From a checkpoint of a small image classifier.
Training: adamw at rate 0.0024, 26100 steps, held-out accuracy 80%.
Data: trained on Sentinel-2 satellite tiles (TerraMesh), 145000 training examples, 23.0 epochs.
Rows from block 4 of a small image classifier, named by matrix and row number. Each number is 500 + 50 x the weight over its row's rms, rounded and kept within 0 to 999. All counts start at 0. Numbers have three digits each.
After each channel's rows are labels from the 100 images, of 14976, where the channel reaches its highest value: "patch colour" is the nearest of a few named colours to the mean colour under the peak. Only what is clearly more common there than usual is listed. The data: Sentinel-2 satellite tiles (TerraMesh). In brackets: how many of the 100.
# conv: 3x3 conv (model.blocks.4.conv.weight, 192x96x3x3, each kernel summed), inputs 0-95

conv.145:461526399488439448475525514509414480373561522569416466398504514512479496454440442487433561476529443403506501522488518459525447439450507549520401505477524422448562493437511470394468463507493489500559503539516474471525438493479492551333526510492457527543484483522538387445512477498510518394
patch colour: pink (45)

conv.125:422486492538499462525504481534490592471529488513419468507476584391493544503547502505572410428510514577472559514390505468515406482454400576527487483502587518596480507499501520509512461507507497514520526385530522487414393445522439495461521504493374520472531530468486450485394528598482580519
patch colour: white (58)

conv.127:536479560531483403491539602476501464524525440490492477574449551519438520495453499495518467502454487494525474554405485420465472511440410452423516408535471500548526478598529583373532513535495454457519491526492414394426380451501574428534492475523533531460596511423463479526484555447567494507
patch colour: black (39)

conv.146:430444435532497482502508443537480570425555475572406488461447587422473535475506491481524424511524463531448553536379512461502424466435397563554463562524578486580404510517490469469507472527497473523461547421526518502445371460522487465427555516473431506496428505464490433467416514563476569476
patch colour: grey (65); pink (26)

conv.30:486460486448524546481438583501453483480511415443525394543460403423464464526428562503490399510446427457463494442549507460544544513500453466492469524555480443495519506441379442510415568538549452444573500416463525471485538538537622437488478479499547457487455427536500494439558492464426460407
patch colour: black (76)

conv.98:468499529523501431524479494535466585474506476547431447527478579448468541504527534515589418459535487548462571526358512444539373509449387578480501474516589501569478509497469517462492474509523484520548541447552509472430385423539446471466532512504400515456561511493488418475416543590494565510
patch colour: white (38); pink (30)

conv.91:376474496544501466499528485549517552478542461499386490529428585389473520501514516492505393425470492537521526512453476450497483480413367540534461496506539509577460502562496484461492428510532443493487517362463515488383347506526492475501499470496458521501470518368481460491466498528482564497
patch colour: white (39); pink (25)

conv.51:541464528502533471509427412514411514515489456513541495523496516590517500481485504495502536553513430462331526464471498413547383524529513541430531516498525484481283525431455444469461500480536451512518516591490522482518507402531496477480485478462529475381424489522496441481429505530466539494
patch colour: pink (32)

conv.110:323478516528505461487523508570520549475499432469410487526375547373429515493531532446503346457447505497493537498491461463502522501427404545485489517498532513547482508574496467434483429499568403494479518355470524499428420536552500435514488455512503520494489519447519478498493496522491550508
patch colour: white (65); pink (27)

conv.11:470497503508357469421502434472533350499434499535554442497516483543435487412511501457481503541486438524515410529526459475530536434515489410448450547500413499490482368546531563441544447388482508561448393549527520484474507481445466461488466463538536515517537508460495467522525535375528456487
patch colour: black (57)

conv.17:523519485469494512461416469445422436442481523558525441411530483614524511442528394432432583520485486401510467551527483527545532425520556510500421494420470456395580450432477497446464506454491555513622484602539446511564507562475492550511482454531533478516530429587497533469561496453470494533
patch colour: black (64)

conv.99:521477543499491590475503568488636520525532444447533495525469478418448536503513529517546442440379495487574505533499569453411562524521479486484518346550511540591568506417512520602494519560434438387534544439544430401535490519488569460524534540531525533521502495525472517487563512504448507500
patch colour: black (55)

conv.86:468440431513412451451488402442417520407505510520511482420549600499515540501430443445352548507491477457465479537415497483453439377534535484393470504489498447440423565564490514483503473524436551510518523530475477565528512495463458494553548536515402539413429470478442500491447498522513454465
patch colour: white (44)

conv.76:423472499527508416526520477559453578439550498584401469491472582441477539485520523491572448493545481536467563543380522486512406502441412567545482553545588497572437527525517520438542494537508484542493556445546536522467372449527466477442557526484411510488485513475512403480403533572493571492
patch colour: pink (33); white (26)

conv.44:453433373525545550543496473512497539447526503487425425497482549460470537506463462458426459479474548551453528436494396565501493527452467555591385488387531428540498511528466460517435523475554484507446493460368537611479472625523525464489458490534511518503477503541520487478460507526370552480
patch colour: black (54)

conv.128:354349434480483506486514513527511498496460507435513438492410507485425511444509473247436445531430511516486496463496478547452538491503528522471443525495490463571463478560513475506487504512536473505412478470382506535533487585507517448541450457498543489458459462534468505462509492462492523494
patch colour: black (58)

conv.156:338456499549497447487543477552522545462530446443388502510389572384446523497528505446502357430445492499505526508486482466483514467415396537494466504483534520558476504571511483415500430511534437482468519352471500483428388502531495461480504466504488522511496531438519460500476498521493551510
patch colour: white (82)

conv.123:518456507505524498496429442511436529511499426498517472507479532535507499500482492496518493537500406499341537477461488426542411510531509550442518508492540471510276537468363397494414496484543448491509529528495529503487496452546495460457492485460505470386399498498463436463446515541435541477
patch colour: grey (67); pink (25)

conv.120:407482510523492490502500473551525584477519451548406479537435576375457527507516546504536374449505465527494552533417481430526476499421360562520483500514570510575465503535475480477481435504539442503505536363514506493393358514548470468510523497501453515490473510429496451485490518558474573486
patch colour: white (40); pink (30)

conv.174:512504511498392459363509386471533408551491474505533496519495474544498491395499528496528489551498438483501449472486394465482500468523503475484495521407455506488460402511468446454441333350494485521468386547499435502510483490451425488442415457536510504511501521475455457491492485423492474501
patch colour: black (78)

conv.157:390472515518509454488531499560529542473524431496402520546371537349418523474527542472527334456464494508496535510479492482481509504414384535502491523513536529573471505561496478430484455522529413493471531337499516521418413531527505417501514483507488507502469505454520481490476508523499554505
patch colour: white (69)

conv.92:542498412510495517526511476496592531563584509515505453488527536504517492487478461526468532509565484450515536521477501425464476470525449512585432506517542448537400536477462463563519477521450491492405541522552492470544479382504502460301578536465465513602467516543528377470389468566525528438
patch colour: pink (26)

conv.107:548571520423528539526449556534604563569476541526578532611515487544521439524521603591541580569563520521565469490514537466491506573587557488457519496543480495526462481463535528584539482533458480506437470540455506437529570471479508542547473457356534434502517456498424519475500385436558534478
patch colour: brown (71)

conv.152:441477353492530484505510481472506520440395509537517477542528467497486498564528494509387494512540476479498452511393402434553464458507510457412430396534452514490420432488505502494509483428519510507481439505328518489441475492505548479551436481502476485469389526474390583503524498448476532547
patch colour: black (38)

conv.150:474502357448509494502433469442444503439510513510473361488520481497483472516444459479365516499521461473504465489505415529506494485485512471535327492465469372465520508496419466478415522483519537490458496486400513574499495571503522486500507483465514464517476436493479491416518438450383506395
patch colour: black (40)

conv.87:482497411466544470483520483525468430412422467595458551399454424509418486435506500453517486559588489479374510515419535456525434529463490542476551573502503461522410433433584529480568519463503431508501514539486536520561453492520501455481463440544494531395358458522501467452470462467429485504
patch colour: grey (59)

conv.119:445489494520508461513453474544439596460503462579420429515459581459462528508518539506535422496538462526434572529369499430554361521438394584499506504516588468540418514516442462463478457499544453529520547453538527499432386476559463468488527499484453507453483508469482425464450527584467574490
patch colour: pink (34)

conv.47:527475422429486506491437479420455532495492564498549444479567498559515469518446419473379583560513460513511460498508411558464484479536569471540373489529476395517477521550483528518470540475503594507423484548405505614547562559517530519539505526449546471502494451464444496442508406467400507415
patch colour: black (58)

conv.40:437413513510492509468545501490543480501480448277502522449397504434414546477518447337498424453322490436510492471507545529377551461484506512423506475485505522552502515529499464501465530535475496425465510450503454484509488550476526417523508481518505493489498478506479515500523516476529480521
patch colour: black (75)

conv.20:489434417509496481498511463478468470474463415452520488492479504494481515453478450496496461500458395497374512462459417409477465481515496525441451435497510503526236493472473467475498483438507427456476511506413470521482497474521469463539494461514502515360393508478452495439517523516446484498
patch colour: white (63)

conv.109:459498526525501440523469512537473585478504472542426444533469577438466540509536527515581417447524495564463563524356502442544375511442382578485501458513582502577486505503466509474487459502534474513540531433533511476409375459546458473484514496498399510452550519462460436475424532580478564512
patch colour: white (38); pink (25)

conv.4:388484457542497481519496482533492582462526493511409465496479587393497539508539486496529421409498515579484546519389495469517401469450400565528467466506571503590481508512501508522508447504520498511510516380501523489393387481525450503484505490492366523477513531432455466480409512578468576509
patch colour: white (37)

conv.185:491477537513500464511476513532492569486515438564426472535438560427449523503522536515580387475515462551459555528360503431539388516425362568506514482521570512578449505509436471473457451509528433503526538429533504495403366481539497449477522506492439501452496506442459443476447537558465558498
patch colour: pink (30)

conv.172:531386426517474506449515397493489511473544490512472575415426583461505504431449416451435467545497463528455508526423496450455425419491472518587518591459535475579425472506512469502487458507428469442435504473512490436526453401473506503347528500468473487494429480518525427501393471519534544469
patch colour: white (42); pink (35)

conv.33:463562484494605484454459487530371390409584494529455395520512476485521497528470511507441504477500353447492450471471440443520477459456478443558419562479464510411537418433471449405468498497438473471472473496492552491515478496464560455565537472506472503507367444446498515463530519421490525533
patch colour: black (36)

conv.93:518453527432478419478391457488467458534428442489480562426427403517490454479459376380455473523517519433451486520392461512514460442504505444475502514418429471456462412462443426406445462491555433460476444537496452496494429457554521476508417436509475504485489465507476506466463464412534526449
patch colour: black (68)

conv.173:511371434464423510530488497477411413464570508464479418576482516534473478547539519497479514497519537511563524546378427465569482534525513531565374455448541499483513463366487475443454452447490491447575510535426557444578379479521542498456535524493495486478522462503528470396571484534502482505
patch colour: white (88)

conv.177:499392531501437499474519518429559420523456520386537522454453478537494517523521397386410505558448504515482417428451475564439508415513550439482535564402425526539470429494520456480450534429492497480414385548507506522490471546442525476491389513555518520472476514500453487553502504390500493500
patch colour: black (74)

conv.143:441504518528502432527482517544474587479509489530425446531483581435483545506538525515586427435520517575470567523367500466537376507449395580495485461511584498583504507506497531482512466500530493519546525432530517478417381456538445486483509490497378513461566524471469435475408528588485568517
patch colour: white (45)

conv.168:492453507512357463459532451451556361510433490510566485494508487540442486420528497463487488563491447533493414544515452489507533402527492406416487540496406513511449399549529553439544448373461513562423389537532490501475511483441472459458466470527542510501565532463464465522514502401488477505
patch colour: black (51)

conv.135:457435437529513431541550532546405505388561538570462475342506529510462513525501391431474515483570544376451518620486518537566482511458496518483494492575504502389450571543530497406584523554544506570552550509479516500544458500526578520456515535493511490521478534489513474490455496511434436518
patch colour: grey (59)

conv.7:442461425542455425516564544495458443482511473405415525514470543420539523572433490502578482462491468600440481428436544476426464425470473537498478481495482460554540409439551524428543568430481502475526406413489531391430455458527423555495434539472431526466553510440546444469490497475443527500
patch colour: pink (39); white (26)

conv.108:442483503532497458519495502531503578474525480526421469527467581413474539504537514512566414431509507577476553521359505454523390487441379570508484460515577514598481506510486512495491453509519480508521527406515513481390366465526464480479515497494382517463530522437456451481413524579473569511
patch colour: white (41)

conv.32:373510521536497492481502496570501555533495440476432433531446548437481491527498517490475435450453452468536534508512429368512548527419376538463468432502537481523509527578479494453487388479608431479483521416459477409396412517578477500544501439518518539508516515375491458477536485522495542480
patch colour: pink (42); white (39)

conv.79:522493459517456490465450473406459470472508576522548485419544562660517520445504355428417635545478467476531468550502476538495514368565611503520391522479488469487546465510477517468459548459491564529517483616466481530578512531492489562480491466527516520533522472501455493500506515458464548532
patch colour: black (56)

conv.62:517443429433448456477443514401373408496450441469501503475400477467501474486447448466513426529454497477392445507368463466454413489543508568479515420471511481530526438429446473466501451462421450445486468470439466540569436494462538521495446402521510496438532449564477506436509486448467545470
patch colour: white (95)

conv.23:480503467492489529534522518439614502513486489369552531571487426464482495561486542512481479459474512457600446473523570446467547355579497444468476473495457516504523420374497440571476524534386468410436464467383523391514514463468473499461448463486470502535530501500483503517508488451579553470
patch colour: black (74)

conv.131:469503524525506425533480510541468591481511485535439445528483579460485539497541526520591442453531516567454571518376512462539359507460397583488504462507587500571488507494486526480507472500523488525556529453544522473426398423537436484463512488489389510454569525493474422479383528599487568524
patch colour: white (42); pink (25)

conv.25:543368557454445475468443511506525463509460459460485589473459453513570481531442442440428459508482388448433470470389450499499453513492511476438509466528443468547515548416461435498422487516601469473545470519465506469535464477565565501471409491559469539431410466503451447483462500436445451376
patch colour: black (52)

conv.65:409461471514509504510507476559513587455523450565414474525430558384457523497511555501525364503526468523446565516427487458524466504429374577538487554519577492566411511518465464479480479506539430521482548378510550537415400509551482454483532514494478510472418507471511446468461519568457575480
patch colour: grey (62)

conv.19:537460465452445451467510409489490475525563473484496540493493508450492467458462486496505464496489424511468516453449536496422469442496416518540483534481548485545445519425439501491427516537394538394434538467566483496471479384463464444327585528469429476513484408518535385439408453538538520466
patch colour: pink (29); white (25)

conv.13:452494496522504446518461478535441591461506471571419435514469583453461534503521528509562429480542468545437568529362503427545362514440395583493502489516591480556440511509454488458486456502529469526523543451543519484428385454546455471471534508490424508457520508476478419465426531585475569495
patch colour: grey (58); pink (28)

conv.74:455518437462420452465435525548580514505370526491452447419463464501456510510518462467460482457525472510515489470412463469456439481503553558412413446468499437546500473437506491500421484534582470526448443500388495473515434448514476476463377432569447577474483506448421424526454515423426551462
patch colour: black (60)

conv.115:476433496496512476548492455539476540465493492529473510546469481502484494512381536497520483543548543443328517458501430453540486557467464533526515588487499467480301541504478420469506514477550451579428496501420570525464491494533518469462463522497534502470377497499530409496440482504391529411
patch colour: black (37)

conv.102:370485478530497483509487463549479588453527480564398463505458589387474534505520528490531397453518475543486558536383495454530425494430391569532472505520581490571460509530490489485510442513533474519501537381527516503421362500541466490490532505487415513490473511440483443473453516571477573487
patch colour: pink (30)

conv.154:432496520526504454522477499550482595472511467539419459528462580406470540504536532506569396444517498559466571519373497454539395506437381584505500489512588505577479506513479502483495455501536467516531534404531522490408381471547455473489513492500405513458532519460479447481423530590482573510
patch colour: white (33); pink (25)

conv.63:442496521530502442529500494542487588482521486509427462519480582408490546503544518507597406435515517572474570515382506483521406494456396578512493487503592516588499503499509536496523479508512500514541532408545515486433394430529432486459520506499375516467566524498501430485394531601499570526
patch colour: white (66)

conv.70:353470503557504455492534482552516549474535451458388492523412586383459521502523506472502371415449492511511524511483475454489504473414382535508471492489534518560477504578496479431497417510537438488473517349464508480405379504530495468488498462505487523515499530408505461502472500523488559508
patch colour: white (72)

conv.112:537507474465493451485437576494472499493454462468482475453483507445392495508451449504537430459527488616439509567397475424499345474485439531447525440527534483551486427477508577501520532489444474446532497453487487423516445345488516437420517560517446517419594482529441458498413466499502473493
patch colour: pink (33)

conv.58:518501502456517442553524540487522459514520512331490530485467440544549430514470426472439525550463566576511440423465573562412459399519548509518527631488442511512522450489527462457485522482473511450438394541394568510516469479446477558473387472461472477507504490489519488543466441432570573501
patch colour: black (39)

conv.82:404480418425412438482516500508450425403522521518390455469445439440468475472457492511463468493507547494477457473479499492513458476401537525518409568456469438523587398418512414411458456491494482534523461469492497522536428555449474528452470486511499520467415416517541442442546472414472512388
patch colour: pink (29)

conv.42:449389422530511594442464528495507511447457516558472428504482531482484583484491509436452465460460521509449517466501453553510535555459488548504400363488530443540530500479455454542395525509559501511526516497435469530489481675526590460529468515545531538490468485568472509454541536506340536500
patch colour: black (64)

conv.72:381503430538511489522486516545488577485525518491406458487503589409523527519521468492476461417483545594519533519403472488510398464457407562545447454513556472585487509540509522547517447496542518506517509390462532502381411498532456536514489471487368516484518531416430492473420488567474576500
patch colour: grey (64)

conv.85:440501510534503455531486493545474605482511481519430455520482585416497543502548517511577417439518521566460577511393500467534384500458399589506499474496595503578485510502494523508514463496526491522540527409539527484421406443542426490474511490493388516459554534481485442484393526614487580523
patch colour: white (49)

conv.10:503486584401440395493447468516510500457420472515455492391441386550474460449495399422468508526576482397392537491429493489529467528470521563451459525460490503480426430414505488381467509487537467493443513566524456533540436479544467459556481430513464516434464431497499434462494472460464490472
patch colour: black (41)

conv.134:419464435525517467515507474555460579429547480577410455487452578435474531482516519486522432516545479529436562525386512475510404496446408572557468561530582468556392523522485472473517486525512464533471555431527551530457390469532473463429551520473437507483444515484504412459400521574472576482
patch colour: grey (68)

conv.2:372419438487466486510536509482476411454492504458506413459438506490395508463508458275512458503463479472499427523535538545462540476495529426419429533537421473528482482549534524486537547543464492524492464468442496512570503540436530459475440459490538467494535448545497469463498494387488393495
patch colour: black (35)

conv.103:342364437473483473504527525549500480482473500463500442506388501469395505448534523297483429543466509535514494464479481543449526501501517515456459548536482471590445488564529498479507504526530462503389479447366537538539474553504529427538450450498526497457457458504472513456501494456507501499
patch colour: black (54)

conv.116:363494409519521454505486497574422572410534492596394441463463573468487528489519510461465475531528492552457556530372502504532371514435441573544452559537571446539443517540530492456528469516555480534499538477514555538475375528546495482505519491471441509475448514444474448464444503557464571487
patch colour: grey (72)

conv.129:431466498542485488508508485520523563491517457511417466535456581410466523524514507505519416415481472541503529515434465392522464479422358549495476416501546507586462509540468484491462415492542457487506512389470484442355380512540492482523501479498448525464493531356432465492491500541453557491
patch colour: white (37); pink (31)

conv.50:568521556458318489527454531429529535492535502503536458416491486508479456556486478506519529471452534454588510512475495409495521490540537434502490470656424502434506513516458449522542451534497482529534356541437485464643497424529602488431482527455489510534525496458433473508541470479513465501
patch colour: black (49)

conv.183:556435512440507485478407523493482434555461390508547493426422420533527468468468385387498454547467534394414501535405412493521477515531470566466503492383516507488511418428450476476477432430503432447565499553525470437580457506520541454495432471519526462466536436540461533476500467470524494498
patch colour: white (33); pink (28)

conv.170:543466452469471502492477630444453357521496409434556403506489413484511498552472534501554432481427374514452534515520492475611507467559471465460482510550461453571486469410490505504526622455552484481537432512476429446505518500586538443517499536451510445469488465453488475498558517473517400497
patch colour: brown (65)

conv.104:493448482448516473583490472495478477507447519428445472474475443486480486521531449448438492508517600586493459427436401577447469551487518533574469663411455493539496509448502508490495552463566506524413420473379595605504462532484467466471418532518453510463466474503547489469439478447434558483
patch colour: black (41)

conv.8:467539452517529592507483431521606402512452394495548516503488492534457489452435499484508535509499407505521518418484533446480513478581511590451438468376544451539512474320571596586460508436502470513484553510462453468505480438533466498544458411538526543428514459567477486469489492494479496533
patch colour: white (44)

conv.113:531526481421429506361447447482481529525528527508529405537519438510510434456467522532471554520521424472564480426513456507446507515546528475502433437519477395477502544473427488525389436524472532444418500500497484513524519505483461522511504449398505438535477357468463485386521406464475508376
patch colour: brown (70)

conv.68:529477494462468468460430432479389523506462447466490488445426521488440487471468454506518476506468435500395542497409432426516371552531541575452527445492560469493373507425376445494455425461507422466495519484507456514569430526528545494453498431457504485451395485473459491439510489539418541483
patch colour: white (76)

conv.14:460516377392493449501432478453493441459506493506446491471425454466417423523475505510553493543585543446468477591403491443520406498529509552487447505480477462505440437442522440449516453452482421515521464484439541472585423454499500557468426475457536455470476412553525509458489358418468467488
patch colour: pink (34); white (26)

conv.3:500462427454480433448484489546477547520487581548518454573477485539448500486483553480436549526571517493549515516431402534524442520532601519535414522559526432500447378444477456474435420535481507522452522556438538539594454462502483502468517502504483493543404434479363400407473488480511562426
patch colour: grey (62)

conv.89:517515552502485583545444502465592596527497445447511451545474491492486488592501598524578472444479544447620516463513480456549598491588555461551477460552450480495504564365408439599475483479544446499465435461492501476621478479562563494439484526490529511562514541510450463515589493510483519492
patch colour: black (74)

conv.64:560433491455518464456519492465482438523418502425484479401508430495513479439533413433387460535483579510495467492479469542458481601522566549475460616433453482502515544474436445502455540458535531487584512492473448577579512462522434480516492548495490526428435468601523501503443442435354487459
patch colour: white (64)

conv.29:503474468386492447453400488521393455500499443527464465484418477486481425434365465470481421554462527455499506521373486471534412518462452515542510518480510414493522432518468503407513406469511422488571478506493516497539413507520523492474432391472516467493551391530505513472515450477568516426
patch colour: white (41); pink (41)

conv.159:542545513508423530357478418470505470560555478486520413548470508511439482390469546529521519492488399466597512407557508462417530558549514546544452452454528434470522507518453497547461409543441453463419528506516408505551501502458403472424506434436534482569497463510492429419503460475541465462
patch colour: brown (75)

conv.191:492474408400431470536413428400461457482518452470444553463427512477497456477479458497534496474481562460468478567399467422479402475525491588475499423458511512501506508402531465501556416476459423501565459485439460395579424420467469532452479439429479475466500428512463521467436423488489493527
patch colour: white (46); pink (42)

conv.181:546467439479489470522450495484456452522517431452485341499492506557524458482459484471536489524393463469503484484518375449556497511521455510572433638412528500476456433419403437457419520420565529472550478568472541384508503425558466482501440466550497505462504447462518545506546474481522552523
patch colour: black (41)

conv.34:430509410416520431442433534511497407443404473520468486517447388449377447476483484444546492547571512439469463577438472419481482540504494478426499519526449502569463423432449456453467516437536452505484497493437474499548443471561477455462438474523515455502454419484503487430465416376492514489
patch colour: white (25); pink (25)

conv.77:518513536446487421479485548521489490506476482347509484480464457560502497500499435416446538488430424576577486380419543560391475398540572496452457557549476494520556455456499506473487534500553524382502430553441551525589477503517478476468409498464389504506502489472455429473480493455552514510
patch colour: black (57)