Weights of a small image classifier.
Model: 64-pixel images, arch vgg, norm batchnorm, activation gelu, depths [2, 2, 6, 2], widths [48, 96, 192, 384].
Training: adamw at rate 0.0024, batches of 128, held-out accuracy 80%.
Data: trained on Sentinel-2 satellite tiles (TerraMesh), 145000 training examples, 23.0 epochs.
Rows from block 5 of a small image classifier, named by matrix and row number. Each number is 500 + 40 x the weight over its row's rms, rounded and kept within 0 to 999. All counts start at 0. Numbers have three digits each.
After each channel's rows are labels from the 100 images, of 14976, where the channel reaches its highest value: "place" is the part of the image that holds the peak. Only what is clearly more common there than usual is listed. The data: Sentinel-2 satellite tiles (TerraMesh). In brackets: how many of the 100.
# conv: 3x3 conv (model.blocks.5.conv.weight, 192x192x3x3, each kernel summed), inputs 128-191

conv.92:499479508510449538516533556518553540517529437501548518505482566569493542555423503500467442554562531581540507493511510544509493478549483537520521520499541498454514514528527487554550447510562598
place: top right (62)

conv.58:506446494395516518440468527522505496517500496405563484443470527373505476480506424518477469381509504522499533486414495561525509501477477499524532477526472527521535501535487429441530516476503497
place: bottom right (33)

conv.158:510544465590502482528479558511484489473471480587516486529495479544460460433498578420514513520440503476499488447454480546466458521485510519478497464484439537520588519566494561498467514494507580
place: top left (79)

conv.82:515521526482446540498508515429527540453518564491610487482470499476538497522573494531492470568498481492490543495460429450480430634534438426543467546523504459480544474508498478479510496478511504
place: middle left (32)

conv.69:529544537529549490548506429519487530463484581536478520545572579502537453497580540544556555509521444503544481537484554470539533498485487440499557495522475444471407444481535541434529475460477490
place: middle left (25)

conv.143:510496511468553530504469459528499462571526519471413425519551521556494537472510484516501482575535489542506562509514466474553431553534551481561534461515470473489489515493486485435541467499483503
place: bottom right (36)

conv.84:386465539505411523492509503466517444511537479494522497485499465561468535500486483442447420561541527524456562487511485513429497499541454507457445532432555493486493507477530467505482473499550533
place: bottom right (49)

conv.67:507509450507495519515537501566518493436474418508427493525493528508500548428429515533468451513470489593532504449464478527513487509461526520564584516540487462499525541641482526484518465461529546
place: bottom left (39)

conv.39:491454540499476570487496519494569518522540523490560551466464525522536504498508487489443400542537508587479402522483526501515500481537467499484394577458579468392494478515545452514519389469556545
place: bottom left (44); top left (35)

conv.171:442544526531547545533451501490519504513520497532316482538467477550502527456520536436493486535522514514546528530545490447472474529517529517520480533490531429501518528488488546446445488504505538
place: bottom right (36); top left (36)

conv.96:525541483530513503564514490488507486396394573538483543569489540461574499498536542455539528458442545480484474563457544492455553471537550494465505529504524511538493481502519540466421542532484572
place: top right (56); top left (43)

conv.70:531478487399497466457457533531456475514493507418531461462502521435529499489500448531503503421481502519491541515457471532531483523486430493533557457564467523531521525533457447475545537513455494
place: bottom right (61)

conv.86:496529518516544514502393522529495524501521479524387536510365494396487509525527519530506513349494502507561433485368532464502553494497519532521517528533522528498517478531496526405480482464540511
place: bottom left (46)

conv.61:504413508449465494489504448471505337536474503444504514473496487536518524451488448477459466498495550498378543538518525507440513474514445480477493498505508493510476478467521435503488516538493526
place: bottom left (51)

conv.153:491519503532432481543516429415526504459460504532475551553443486496513462528504525500512500493519555447467430505496494400473514477530574505456495523521535479416425462429510531541431405462494526
place: top right (50)

conv.2:512536493475457517512470650449498469432515519495643442511490517434508503551498498537497466489535473526496470492336415448485417593561500552511468500523496509529524536509440487508525520468497511
place: top centre (31)

conv.161:508431509421550527444494503501513508526486522428553503438532517382523509516545437537480457394504491543465535479529561523538509509495448432535532482546460500514555460473556427426531527493535467
place: bottom left (66)

conv.132:507525543500453509471491593544500524464586494507445475468487508553488510547508505495527519520563452541515503459406473534520529495549465609495484485472493499459442576507428500509522427467510487
place: top left (59); top centre (29)

conv.176:468494513467516576519488508497561502554523489468485457534504484530488528487500493469441424541534578565517539500529495515492477524541508478519511552521553470547509496500509502495493542545555580
place: bottom right (42)

conv.136:487516524496488491473488441471484512517570512501582541478469519356499481559558497511518505327533465425495481475419575468544578395502499448555525480502495503492481446437506500474588503493485429
place: middle left (50)

conv.78:480552524510535547537520512488520539520534529516455511542460544521518477494497528466519503478586592527560534546524520420502479494577534520550498553509595451539448498449486536490509537529475569
place: bottom right (65)

conv.127:515481502503562528517551523586520506565534478504481563509564552494518500452527502530504506514457380569516524458551575533532558508362488525499480513505446525460492502539559498448509457472531530
place: top left (45)

conv.64:519497394497440444507510542498451460510470545503577465497507530492486438427442510494512509486437527548481531444450454566500481468458420491517511474523484504528514498571423487491539536492479543
place: bottom left (40)

conv.111:444434581456481539500501500458533450524537534438471512482463469559511526487548453471440421534563543517442547531537520510483475458567446474507467550478559451504483467418551445459518500513523534
place: bottom right (48); bottom left (39)

conv.144:461505566485482536533484527463522471538543519480429500537448509579504502485540500484492470544578557535471556538534514530501468489575520523531503531498556438517480486415516504392535509521490568
place: bottom right (64)

conv.177:505499448482548513521411490509500511535409456498473504528446494449502506480466509544457443480459525573545494485436478489520519512467525504511564495580473450571529507583484521408462564487509508
place: bottom left (45)

conv.135:492527524523520538492458504512521521493551539524440548490417505418504450564581516515527526337485490465533440465391571445522573427485497511528501512498507504426462453478520511438524430442522481
place: top centre (31)

conv.76:512483485458471456495549476535464472514511440469453508504543558427521518445469480529507494448525471550495561488516538535579562549480453498568551476529521511499549520562471475477590481475480548
place: bottom right (42); top right (36)

conv.163:539529503507550470529484521581460518457485557517431447524552520489524465477534533492552571506509465535537486514454497513527485498471472498506549450517450467495454529526503531343509490467482476
place: middle left (26)

conv.133:381461542489471566503527519491572504503535493475521509495470500544483507496512483435448428548546554555489523494526519488501485491540444481499408591409580468479482489475551470514516466485582564
place: bottom right (57); bottom left (41)

conv.138:528549511490511493482528441464492581478563495503585461499555632496522504559487497537595545488535480477531450531474541501541546507488496460517534467518488534509500494487438493537570513525462491
place: middle left (25)

conv.72:523484523446508495482404535520490500521555486455505545487425542388472494508533465529513500412516529554486346483421536538531562433513498538543537523539519537544539467538486457425543537504532563
place: bottom left (47); top left (34)

conv.47:400536514537522607531485504491593523511514495534453470539501456515478506479512538441476473521515561514533530492535494473500476531516504492514464571475548491522512505491520546490481513517575562
place: bottom right (50)

conv.37:550522475497517517514421477566504511493465514508484403524475502499518489466487526558521532478456490522537478506466426453558453513434488464537586473570445512502482544567432531443548506498491458
place: top right (36); top left (32)

conv.149:537530557515524475542528511539472520493498605523529507533647562524550477500588530514553560566547428538513482533492535530517504535530459475475517492494505474509452479503536526439504510469504522
place: top left (47)

conv.20:531415488461431491475477515467503436538482489464560475462537519488475512482498462496449412523487585539457443488472481555455476512513427491491533518521517521522471475514480421519503520520519538
place: bottom right (41)

conv.89:408466520510406519491513485513516425525542444507518513491495510547456526484466494457444401548521530545463556469490506511419528490515464517455465526449536509483496535551517469520471467487551577
place: bottom right (70)

conv.104:514467525445537533464406547527521528515534522451456532459456527356504474537564460538505492335498514512509443460425577514517566489508475503503504513528491535473517446490520445416496472453558487
place: bottom left (68)

conv.146:517460474442468496477547525533496495483524461445464506480517582422520521444457457533500489448521471604493530474519533574575526537485462503560528475516493505481540492564483451493602467490492548
place: bottom right (43)

conv.114:458461618465503533514501474437520432524535572457423531495435455543530529501573470463476456489558518480431534567541535496473481398553462476514468526482535441505475474401555465442507503518494496
place: top left (43)

conv.40:466475544465514568508538533485556519528540524456476500501461502475523496521537483459465443462565577549516540525546544488507485476560424505540464593487593443530482498469526479469535526523520547
place: bottom left (78)

conv.9:469527513500538510522387487476480495531526507507326501529477514560515509484512520463486468534535512510555509537521480412483498520548556497500533496522529465490503477467469522434443479502454544
place: bottom right (71)

conv.79:506436483406519539455477532514530501506470515412509502448502523379514488455516436509484477398486517568506500491461509541523462523494432475513516481527466513512521483521527429443520514493493500
place: bottom left (54)

conv.51:463535518497529546533480487456517516543528525500401495543455484548523503525512517442494481517571555530546517549537511411506473482568534522548499532505562455542450501432488525436512538533479555
place: bottom right (72)

conv.87:534499525485450550518502499460566486576521485492522461535512504468409499537572494514506470466494558514490449441428468549466380470517580480513510522536504496551490403484522495502468556523528532
place: top right (49); top left (35)

conv.14:448482554481472540503547541475554503511519525469474505496479457444515499535538481492465466449564561551481499515487532504508444481551403496509447616463604487510504475481557480511536500501576532
place: bottom left (56)

conv.108:482442505438423501436520494486501478471513453431455518437479530442518535469447427470427399418518504544490493498459515517476514515508470520501476487470511507479531512533480426529510475506501567
place: bottom left (45)

conv.103:523542524494518494487538452465488574480564489504583457498564640529533506542486500541593548516540467493527464548503551509548550523483463473515539468519489528525476521470440497534576532530470487
place: middle left (25)

conv.65:452533468537518519550445431485532540489438463534467530557480471498487499498509542464496503484457562519582426499498503405487527472510579514470525522532501504521496499507532567503450531501474478
place: top left (67)

conv.140:525493389487436506509505559540515476471446516481475487514497581482505527439393500541499498482421516589499428447483508537522487504487464494517509502526496532527504472535468491520541526517554553
place: bottom left (41)

conv.94:484495584462490536505431512473513470494546540467399544504346518497540525522559489456512478428534505536497411558422517483482514341541500515529496520502528443521488503485531480413494518525490546
place: bottom left (47); top left (43)

conv.130:491546516583503487522472535485477480490496501578457491531482460556480474461497560417520507534471479436491510492452484512442499503496527532461467503470492528509584505531484548488414496486514588
place: top left (98)

conv.160:449463516465507551496454513500553516525503482463468475506539469507436512510531477485445438535505556537530499463490489505490480537521486479485498544504523529538519502518528478487451531506590516
place: top right (61)

conv.188:484524530474467473508431515500461458555546555483407539511496524568505481475536498480525504542548521521484534518478492505492480530579551522498536445498506486479493478434488490426517474511419541
place: bottom right (42)

conv.155:500453508442442534434501515471536547507510466436494510433492534453512536494463431513433411471536518559505389480454512513505481514532481500491426510452528499466519478493497434535537462508529545
place: bottom left (36)

conv.6:523545533522541522531519400481533565456511577529524545536535599471550445519568528529572547480528503451550439554493569456541568493521505450499545515507500463467419452488522531514536473463469490
place: top centre (25)